A small image colorization model, trained from scratch.
Model: 2.29M parameters, norm groupnorm, widths [48, 96, 144].
Training: adamw at rate 0.0022, 10300 steps, batches of 256.
Data: trained on crops of objects in photos (Visual Genome), 61751 training examples, 42.7 epochs.
Rows from block 5 of a small image colorization model, named by matrix and row number. Rows with one number belong to one channel. Each number is 500 + 25 x the weight over its row's rms, rounded and kept within 0 to 999. All counts start at 0. Numbers have three digits each.
After each channel's rows are labels from the 100 images, of 14848, where the channel reaches its highest value: "peak at" is the part of the image that holds the peak. Only what is clearly more common there than usual is listed. The data: crops of objects in photos (Visual Genome).
# convs0: first 3x3 conv (model.mid.2.convs.0.weight, 144x144x3x3, each kernel summed), inputs 0-143
# convs1: second 3x3 conv (model.mid.2.convs.1.weight, 144x144x3x3, transposed, each kernel summed), outputs 0-143

convs0.19:495523517514487516489508507482489495516469526511506522468512496498505510489505467497504511480502489464508491483492505498496510486490454497510503490502509514484493544523554543518549546546538563542534550531538546557541484480491484482475475476481482476474484502500473481474444496496490485514468496518499485504482481495464495489483490491489479483466484485488483487474507498487480497443451475461464476473467459487466472469460464473464454
convs1.19:510481501482424450469533519507502455515535482516457448478510495527521490515496490492460511482498501507514513510489498506469478519502514488481499500507488480487512452506491478491467456503478437465516510465451481449463532501493489523476480511508537522523483506499539507530503530525492491526542528478513545493472521562504502491545501458527522495495522499500519478492509518482527500484495536506522524521551512517494525553501525522541498
peak at: top right

convs0.102:525513524521520524520531513524516518502513513513525533480503505500494525488483467500496497472499468488501488496515476503498493492504495497505478511495483502526494567540584566558549533551554561548545536543566562574538468486500506483495483482504487508498489497494497505508491501500483481497503486505500505501520477494497484514508510511505499532495505514506509496488508497503505505464467490475466483485475479482483482486467484467475464
convs1.102:498476497473456476496499505495488462479517468512470455460531513535542516486528470523493543482502488518546502502511509524495486487504514491479481509502482508499511454472467469450485489493448459471482506470452473449476513485477470514456480492475527497524495499504519499519490532543478469496536511477541523483483494545519480487556463469485510481462487490466511470486471479479503490449457527506484499530491488501488522526483504477528453
peak at: top right

convs0.4:504525500501483514502484518486521511499485497520501518470504484493503497483487463495506507480511462492513477481500477501473492490487486491482492484501504498485480554527550554546549538538551547547544532548551559552538489492490473494490492489489483500491485488489494487488489482494461474485465502474503503475458473471494480475489490491490502490458489479485493512491491496505497490448456462471463460488469474464464472476465466469463458
convs1.4:507476497460438467468509501526506466500536481515469461466528512538523510504509494528477508469529505511521504509522497496477493508510532488495505504506485499483522468506468464477466461495480444467490512450447491470470529537481481512476484510514529528508488497507525514519498539532502488540533531464520525487464484568503517493573497457506507479452505534502517484504515496474527497450480522512493527519515501512484514528506511496549489
peak at: top right

convs0.27:500481498493485500483561492603485443490497493498484512494487484502495497561510480501559494489499511501496482499530499496487438489483552467522472500498495498493495616512536526516511528503486521524544505500514569546510480493498496502482483478501492500499482496492496494490516501500514484505480494544499497508505514497498428513507502532503495490494527528502500518484522492502500506463474513477477505497474473499482494503454505475503465
convs1.27:506498500495439450472511513480503476506523489517478465491516498520520507535536501509491506483499500511507509529499482522512495514505498491520537511528491512497507416493431442465461471493485457447453506467468456437485509497473471469481471485470492493489494489466502495509479516527515514537501521493501520480486497529513525517539472468482504478440486531493511438516487485458501490453470494500472497490479489507489494491477487482490477
peak at: bottom right; bottom left

convs0.79:494518491486513485478489493490488496500505507500478473489478402488450448472474491454441480485416476481474463487486503486482508495473433493500523498493553489485492510470480524490489499502511460491485501490494508494495517483513482491473415482480478491495473513500474486450479492492484497486455491473491497480518496495455493460487496480487475437507493516499496477490480496483489494474470498481502467490511461494447489495476490504489496
convs1.79:499505504491492458484459473461503490479435506512499511518489494480449522573503487492502463493472500480461504524496523496493508509447458498553513499501509505484492474473500505444494465495469489504428501480490461495478476479512497443473479477476478502485476489458488502502484495459506540552483449493466472537486519510493527553516476507490498486496449492492503445479503498482499481494498473502489494478505490505495495483457463497476527
peak at: bottom right

convs0.106:515504503499518505525528505535512537506539492502492512492495494501497503540524500503585493483513507499495516506539493511507489495506506488516522514500492525512503578527586562532527536524555559535538515527566546549521495492485497494482505481505492496498479485491492493494496497496497480539496524525491504519509481507501507548505501521501492506455520513497497505488514494504496508465449492469463499489456466474471496496455490468495460
convs1.106:503497500491460492514523534520493483504538480507477461432522505530590492466538467511493537484523500495550500489512497549490490491516508494477480513498481530506515441490465468463492510500454470474508508492479480450492526488474488557440486494459527497535477500522522475506491518540496462491543546493536526469494494514512482470518484476498507495478504484465507465479477488476504499477481522493497492513500492494486504520487506486524452
peak at: top right; top left

convs0.17:492507499515528507518507487504492472500472503503545501492480459486473473558541490482540485491459539503482504557485489495509506508511488537526562502499526522508496522493517490495496521505480572510484502502499488502496533505526502518507540526533501512510535511519516517534536489486517502555561491550461510512488501504512462598507506522513515518548493480500499540511518507502501509497477503520504553502538541537540519507512521506513484
convs1.17:504498505525512561512546498559505502517496501510496510481540512525523546529477521514504541491601483507529480488530490444521487533499518491503509498502479534519511513505483481532501528503521507525512503492503507519500499523478493514518502516526491523507443486515492506510508518510453473490498551492518498523487442532531507507518488498494499491508560530522507519408512489560498506486488510507468502497489503492510510502564503496497470
peak at: top right

convs0.105:521514507510531509533523512534514513501529500509504559489495505498495516533520485498538491484510493498497510506524487511504526496493521510514509516504486520513504600525552551539535536522555588550533521530540553548536492488493498492483482475491483496497481493486490491492486496498489481521509516527492522508513472505511513529505506491501497510478503526490501500484502484498499501456450489459456485488458470471466488490469485455485457
convs1.105:500478499488446484502512520511491477490525463508469441454525511532563510481525471519496543485521492502563500486510503530499488493505521495461476510498481517497508440485463456466482495499460447460502506479471474447491526486475482533477482497459522497527474500514515485506495513561487450498540529492552518484496491522514479469521472476493506489467506499471508471465463489477501492479483515495494496530500495490492508528494508489530450
peak at: top right; top left

convs0.131:502510506495459488497515519503520520507489506502505517466485487487491489474473469486494494477518470485495470480497507498472503484474489501498501479506497488473483558537541554548546530555563533535542544548556559548545485488493465482485490486497476498490490490491502501487504490493469477490480497480499491486452478480484486478485494500497490481450487496496496492495503496499496491445455461481468472470471480474473469464470471471467460
convs1.131:512468498485461486484495487509496459500515483524466470469534522532524520502517487529479519451532500492530496507511504501491495496527490482491500511503472492490521464495467471475480473494468455473475510453433465473466518511475487498474473501503513513506479494490518508534480534531499489530530520460523516495467483599517501498583475458494513483475487501492522460488501483475516485443458524499486530513492487501480518527501495483525483
peak at: top right

convs0.96:521518515523531515530524507530515523502527511513523536483501509501500526513503473502527499475510479488500501496509487503505509499505502506504487509489468504518499599550565553535545530532580569550536524536567564581529480494491500488491485480506492500495489495488492499500482500501479481516512504521500510503525471499512500519505504501500499521498506516495503503493498493504500502463471490472469481492469478480475490490476484465486463
convs1.96:498481497478452477494495511503489458474509470507472447460525513533551513486529470518490538486514495509544502501515513529494492492502524494478480511503486508497515451477460476451482477495449463459490507480463472436482510483478475516452478493462519493513486499505514485512493534547485471498529510481538516480488496559518481484539460470478508482462484501459515460483469473475503479458464518497483498527494491493489511518477502476520454
peak at: top right; top left

convs0.63:497517499511479504508504508491527518526462518501517514468490493492493494486498461494493497476503467483501471484504499500497488501486478489492500494506505490476493545511546553552542533551560542545555552538557556562533495490491483493483483489487475496496479494493494500495510496497457464491479505483496511465485473486478466488486491491494496478460492498498499494475508491497493492450446461477463477480467468481471475473459473466474447
convs1.63:507464497471446466463500480508507460509519477524472478481520515523519506514524510513480506457539503505513493507508497491481505512517511484503516500528492484494503470507456462472467442492475452456466501460434455470464532524498480504504491518508513513497498506506515510527500513521510507528513529459507520485467490601505525503594502468515514482482502514497528482507514508486522503471479523515504548516525509519497509522521516508520506
peak at: bottom right; top right

convs0.98:518530509504541508516508504531506523500535511518509528482496500498498508548519484501559495479506500488492522502514477511514496514507496511528520515485477528511505617525539533547529533517582566540533516538539558543535485500484502493487492489513491500500484491488494498505480497496503482538509510542489503517520479502516502538512501513500500522484507535501504495486496495505498507459460485466465480495466479466480496489467481471490458
convs1.98:500494500490443485500510514512496486488525479510471449436519505533554516475525454517496544490521494496569500486522512545486491482504510497475475509503486524501505437479455457465489501500453458459492507484475482446490520492485482527475486491457517498523459498509516486506496514557483461499544523495558514488493496530513480482517480481496503480456496504472511456446468495475504493479479511493495498523500498493494503511489501488524461
peak at: top right; top left

convs0.92:515489504511540506524515509532500517510544494504496522497490487497494489556526510497592492479501510490489521502532490508506484517533507496524539515507497518507507604517557539520524541516557596525522512526550522547520525502485504508490490512499502506508495484504508500515477498498510482558516519538494498524518486503520512550509503510502501513476519520505505501483501501507499511467448496471466487506476485487489505504474489469502471
convs1.92:502499503496467492507522515520494488500538485506481464422521502526590498465517453520494556493518497500577498489513493538491493488517505496472481509494483524505512450494458474488493509504467481476516506498491494442503522494471502542463480496464530497517446494504516485504496511539486465512559543495553520469500485511514478486512478477496504495482504497471505465415485488476503489485484509486496494507498495496494504506494494488521467
peak at: top right

convs0.69:473526517501474524529493489504478467480554515506492447487501494501511497515536505505479511469477535479505526519524507484455504486469458509490524491541500477502469486481485524507492494519526497508520519503532524529521440484486503497487454459468480482494522471483479511480557498504562517543475486470501490500520459498519488520487496451480492476553493526469490467507517488479488476416452481497456496488506510465448478492485507487490472
convs1.69:493480491491434483486520496563497491507499490501477495478546515510536519515480532525515538488594484518520479507526496453505482511491552491539499491467479534508509491487451496459505500498500496499474495491494471494485491543477505530539518543550498540515486484529496530511474498504492488528496502500491459485494419519527525518522472502475504486500534545499501481510476494518494482522509498524507501494532524511534515503576494517512494
peak at: bottom right; bottom left

convs0.95:504503506515514517513519497520502526501537500505520531491497493500495498547521498505567495476511508492496519513529487517521489506500493493508516516491474513515502605543564547517533510532562576519519512524575548552512489488480502498490482487499494500500490482495494496517484498498510484547515516539498496511517488503516506563507502500501502511498509520498502500489501497503500502459446495464455467496459468477465495499464479478497472
convs1.95:501500501491443490500512511506493488494545486508483464463527505535580503462515466516496544485516499500556502496513501555488495482510506496481485507499484526504513437494457478469480500499456476476504503483475488402491515492462487543467484491466520497510466491510520488505491511527483472505559530493555512477495489514504490486510483477497503496464502504437503429463481490464504493483488522496496499506499497497491501512493501492516463
peak at: top right; top left

convs0.121:510476497499516489482496498497492480510515504497463475522481448494471478486510499485554483487409535493479482503496509491513503518463480489521577496600563479488497569478476487485498492501481465501479500473448529500496504465517487493477485495471483495495461509499483484475518498489498501487481506472493499485522504502484508514473494457492494425447485510484495492500461498475494489499513502558501509498536490493472497501478495511500475
convs1.121:491495502498582530515497457483497488483431496511510518484532507517481572536487443541507518488506488507526486522538521502486493493493481484530495513477486530516500521472522530509528538506485513547495500514501528539516473492490512466466479488498493512494435466472505520500493500510458502519527449493525468538494480510510485538523454502477505493508451491470498487410493483477503466496488486516471502490492495496497507503460483489499488
peak at: centre

convs0.100:516486504502537504523525510536499523505551485500489512495485480496498478547534507495578492490497511491484515502512477511504483508529514492518533510511501526501502596518546524528509549508545606524531508528527529538524521491482500510483484505491502502506492492499505494507487496494512479559504517544491498528506485503520505565512501502503500510466517538503503497481505496507501511461454497469464492503478466489464503502458492463500469
convs1.100:505497503498453501515521520534495490500557482506482459399525501525591490472517459512491534492538498499561497484510491533485487496519518494468482511491485523505513443500471446486491513501478482473517507498494489459503524500476503547476485499469533499520469495510521483503494516549492450505557550495539515459499487512509479466516481473497505500487517494474503481462481486480502494476487510490496496518501494493489504517503497489526466
peak at: top right; top left

convs0.83:497506498492514476486496496482495482501489512501460471476474436490458467439474463464451474483434455475468443463465499481480494482437450476494537495493523477494487484470479512488489501501515487485479501494481486477496490490515486490478497484492481492495480499500479485457465495492456482453472482449493489461529487487453461448481499496489481432494486494494494478496483496470496493507494496536491469491525481454476489494487488500489498
convs1.83:503505502506566506503498490473494499488413506501489514490515496499462542560495465515490504501515489479498495519507513488476512500478464495534506510479500534510510521473542537490519543496494503542488500510494497531507464485491516460467485493496497505494399482468495505506492500480483507530499445494486485587489469503495511536526459507483506496502461495478502490413478483486503480479484479495461498485502494489494506492465473501485494
peak at: top right

convs0.135:479490510539501528507527493482463443490525519522502529492489499486499509548558488497559493470525511498480532502533481492493492520499468510496537505520513512511493552500523525500526538542509548552514548499530555557524488484499492478470482494482463482491479496487496481478484481484496494526511530527467524518516485510507485514458480461467485481498473524448484465465490484480478471453469479520471474503481489508473478493471481487483454
convs1.135:502490503487460501479527492566496488524533489512471489442554523536544515541477546532494537481619487485539499513538527464494477520516536493529510502490466512506509499495451469479476482496490471483484506477464503511495487511461503517496486499499500508470474478486500495509486507532516490549507543492503482509489453539519527519541457477481500476465511520495506460487483493477502465492497501507491502482498497492507504499519482493501475
peak at: top right

convs0.80:512489495490477491493485500454499508473474476510535514479507492505495487465534476483496501487489487544513484471465510465471494496453524485476498469502522485465479540520547526543531536521527542528531512526534526534533485468495476498479495490470497483500491492476498497498512499499464471483479523481519564486432510497460484468497497499504492496434479487465498486475481491480501482440454498489452486507456465474460487510463494473496463
convs1.80:502484494472390469472483492484453476476523500511507476481543494504515513533562485512520520449508506485504541528507517512528512551515508511507497501462488483479485484518438548505477471493486468509482491483482511504469492474523474509471472506451513501487512481512497523504449492485490484539521512490500476463487488526500528530529458466478497512484503551460510440502524489494498491484466528534512515495524479526490491503511496500496486
peak at: top right; top left

convs0.116:500469494501486485475493482497488478474514502499465479494494421499486492472505484498542495489438514488500457491511509475494490490493466470506522499597578488466491562469476483491500488515475489503485504472493524528501516464508484495487485481470484491498458511497481491477519503501476486506458517482506495487500482504484496601477497453483469435444481504471492497498465496476484490489495503517492506498509495478479488499486491505496475
convs1.116:502520505509556556504490467480494473483446507505504536519508506508451534571490522525508471487514489485495495504516517477491498530509453500516526513491489508527503522495537530515499554494513505552492505498503512587507469486486498447463490482491478494485460485470486494507491511493503544533470486488496473557485481527507528553517484507491496492502476497506499496415512479505503481457480492494472492488493495502490507499452479491464483
peak at: bottom right

convs0.88:493512487485502489467470492496490516501497509499494476485452392485449442477476494448443462484433469465451465490497508479485504498525423492498541496495525497496491518482475542490492500498498470487497500491522522505495554477524489494480434496481485490492488521507483479456475494492506506493479494480491490492525502495466500510484495485493473462507489515494495476494476500483491493453462498472499474496500472505446492495477493494489502
convs1.88:492496505476464442462454460470501485490474498501493502454512483486481507560481495509497495497487506501480506540498523477465496500447476498544501490499499482467499484494482476456492427498484485484448495458479474493481470488497522466486484483478502510485497481459496510505482488465508542563504453499466465523486506516490531563531459483477506482503460502483511448487476491464499462518498483533506494478518499515497499485479465520494540
peak at: bottom right

convs0.93:514498504505517506519511505529505537502547493502494514495484482494492484552520505496589493486496508490481521503518487508501488503504508491523534511497490520501502617524552526537520534513561597530532508522543534544525496495485501503482486499497499501504488487493501491505483497498512484562505517539486497520503485503510516558508503502502501512471513516501502507491498496501500506452455494469468489499483478485485502501462489469496461
convs1.93:500499500498466498519523515518498489502543490502485469424512500514605498466525441511496546494533496497562499478509493532496492492509506496469481511500492526505513454490467440479490519499473486476507505489492473453493524495480498546468485495450526498520455494512518480505493527555494469509554560496557514448498493508507477481514481483500503501483509494476505475448489491485503495482485512491498496508500496494492502508494501486519469
peak at: top right; top left

convs0.78:493504489479509484465474489485490444495509508498484503486472388490459452469473489461445478489433475483483464491494512486486514512483432494501550495492532492488491492457471522487488501505516472489481502482486524515493536483506480490479441486476479488493465515502475485455486496496489495472470505471493501481521497494444496479483496495488458458514482506492496480480479498480487491489460493468509466494505461500451487493467487501487497
convs1.78:497496499490482448475452487451498487474456500503490498522499488472447500561496511505493463493468508492455507537501531495482506525456469498547515498503511509472496477474501500450487468495454486495473499486487453473488464471504492445480484474467485500476492492464484500499491493456508561543466446497451482550492525510494517549518483496483500490487455494486501451477489497468498473494489484504493496477499495505485494478459471496467511
peak at: bottom right

convs0.101:506503505514517527513516502520504526504534499502508517493492486498489491539524501495586494470493513493494525504537490520518494503500498494511521513493485509524501583538576536517524512520565569517514506527586530584511483495486500501492469490500497501501485485499498497529479498496504483544510513533496499513542490502518501564507501497502502524476517523500502502490509498510500503463446497464462486500468479482483501500472482483500470
convs1.101:499496502492445492505525520510495488499544480509478464457522504537583502461522465519495544489521501503559501493506490558492493488506513496476483508503486531504512447491465468467479499501457481466505506480475483407489525501474491555466485495474531500524469498515526487505493513537471459502551537494550530481495493514507487482513485478503506497466517499451503461465488490481503503475484519495496499513504497500491504517498509490519464
peak at: top right; top left

convs0.68:512434525515508509485519455567473453462528506512472481530469490492482483507516506494515492530527495497486528515529532496477510491530543486511490488496510523509490552515503484532510518536444531532503524446483557526511449485471493479464468448486509488484461457462490495469555506498483514520471520522497519519490543508503526512493465516462480509489508524465486477480487471471481469497501503486481519490480472495478494493468506490482492
convs1.68:504519498489461448459466474439508489514533519511504527533488484488471514545507521493511433483475505462479505506480503480523492499545419495524545510516501459492492503516513500523469494494539495498480496488500503528509512523509481431496488512513480495475508492481491528509478491480526520568445498489473481497465498553496512543552501501496497483433486536537517486503523508484498513476499501517493490484514490527493501493459495511481528
peak at: bottom right

convs0.82:497509492466509478478484489492485492502509511496485481485483386489447453473485490458445484492434486487489468493483511478467511495483437492497522492491536491489490498468480531490490498506503449488486500488507510496496520482497483493478435484483475487492464516499471487457493494492484498481460498475489501486501495493427494472480494484481456441506493509491492483489470495479479494483462495484520447496514461494457481492472483497491492
convs1.82:495498500489503457487455486456504490482454505502488507514489485475442502580503498492497465494461504485468502525497534491498504522437449505547518498502504515479488482477508496430482463499467495496448493465488455471479465474503495445476484476483477494469481490465487499502495498461501551549474446501464487545494515517491517548508479496484502484488470487493504441503496496484494478498490481501479499475500493503486494483466479500478509
peak at: bottom right; top right

convs0.25:496526492485481516470508501520494499491490496503515506477505494501505510523527483518556506499531486497509505505490503511499494498461501494538521496498503521477496586529550566517536533518520537520537512517544582567512461496498482481488503472508483495493477472495492490486490500498504485544467488533500496505471482491475484556491489542490494474457504500483492489487498493499493492430447494484444497488461488466478491495470495458495465
convs1.25:505502503480429473476503485513510482529517505515467486460537505528536547537535487528493505480553499480522503527505507499496498535527493496530537511532487512507510475495457494462482485500484479488452512451448484487485522520474464491462470497500496501484467489491508514507471519520510508560531539492520533489485498531503532519542470462502497481436492511492503415505526500468504493450473511508463501493474490509485499505493491477509476
peak at: top right

convs0.118:482484487497479492481464466484520522497506502487482491489506504503505519585531483502563510486466499494508518482519501486520491516489478473539524504542515502485497560488498540486521540511490501521490518512506592525538484502495486483495510502481491497504472498509498495492509513507486443570504538532519509516505485512506525554479497475498487516505486468470494498474488506493494487426467491538450494506501501479508499502466497481510417
convs1.118:502501505531469529499528493560496484502598490516491491487511506516532503503507529498490493484535497494523500451504458508529493505523530496442540531520496507502493455535477440539454495503534487478501505478500462494492537490484475527495481511487510498521476498521509488505493520540511482513533573495536509484489497519520506472516524468515499521450552506521506510490526499541507521470477534467492503522506489490485508555523526487512473
peak at: top right

convs0.111:495482493496481489458487481526488517519502511497484465503493461501499492545507503506598492487481517477499492559524499512520484527495464486542579507572540519484499569487485487487499485503478492506474506470474532489493541489512482509499501530503488505507475507517497501486521501502496502585485525550511507524492502511514519584477500480500495443486491501491495521503468507495498496469502504546501516515528531515509504512506501516508490
convs1.111:496517501530575544518491465495491493489495516515502525496517514518466548558500501516500497486524495480511499513518499487518511521529434501513548516496488524506503516498510482542489574506518523539495506492506512531510504494489471461466473488487488484475420482476481491498491521505497513521501543492518497564494463515521524535520483482484495496494481488513505489421524479496496491455471503493454486494473484498485498503451482477472454
peak at: bottom right

convs0.130:510436499497537494487511481545464403481530472498491466521499502508507500547535523505587504480496549514499533515529504508512486511515532497506489512513536513520507582509512466517474514493468530508527498471485521509497539482517514493483472504484477493503468512508493485502470506504533495520486531541504516502545534511505469536485504478499473477490509588490493498478488497494493501503499515506497502512512474526476500516463515510513496
convs1.130:500507507472460472477488475446500490497475475517500478458538513530563549512520433549506528501508478506562495531523521541477491495524482490534522508510482521520513463480447524489507536497488472495464508516488504482512503537484493480501490513501505522522555485484535546511492513544480502532547486495550512471486505532520510540529473499490496485478464530476507466526500500460504494474479499558506492511509503537506506498491503499520508
peak at: top right; top left

convs0.110:486515488505493495507507513506512508516471507496517518455492490489491500480502460492503504476528481500505448483510494515516490501477492511501504492491511506484495541515571569531534539528534557532546531549547551555529501498496473491478505493502465495499490493507503502495532494498464473487481504486495501475475470483483481493479491519501489488439490503499490488486508498486489495438436466472455482489464463470470476475461480463481449
convs1.110:513481501474425472464518492511508475526510482519470471470535489520520501527498518518474528471533481503515496509488513474468487509502521480514505489529489498477513477508474457448483436499475450461455498439434445462470513505482495491486484498507515513492476490492514504520480518514502489547511533471501518499477464561506519515572471460503513465480507500502527474478495493483521475457503506507499527493524501508497512525517493500526500
peak at: bottom right

convs0.11:491449482495489489502490496524490478497480475472488497515476471478489475510542513490517487501433535506475506488499493497476517482472490501489486505531543504496488506490485440485479485491458541508464490472477455474487555487550505529526540524515510502515534534570507504511512495492553482521506528503487554496485508507502475599493525520511496532495497491512500527534492516491497504522532516527516520513510522542526506514517516534539540
convs1.11:502511504505534557509518479565497491492486491509499513475533529542527529477436497544493532505555462507545488483536507487477460478525529492482486503484477518536513529519506489538524554508533536542525507516505543541524514547473524543516502528535520524533511482519529524505494516546470479509524517500537484509498465517519494495514495494494504500513537523493503534467498489524504498496500504511519517532508506505514526521570519503523502
peak at: bottom right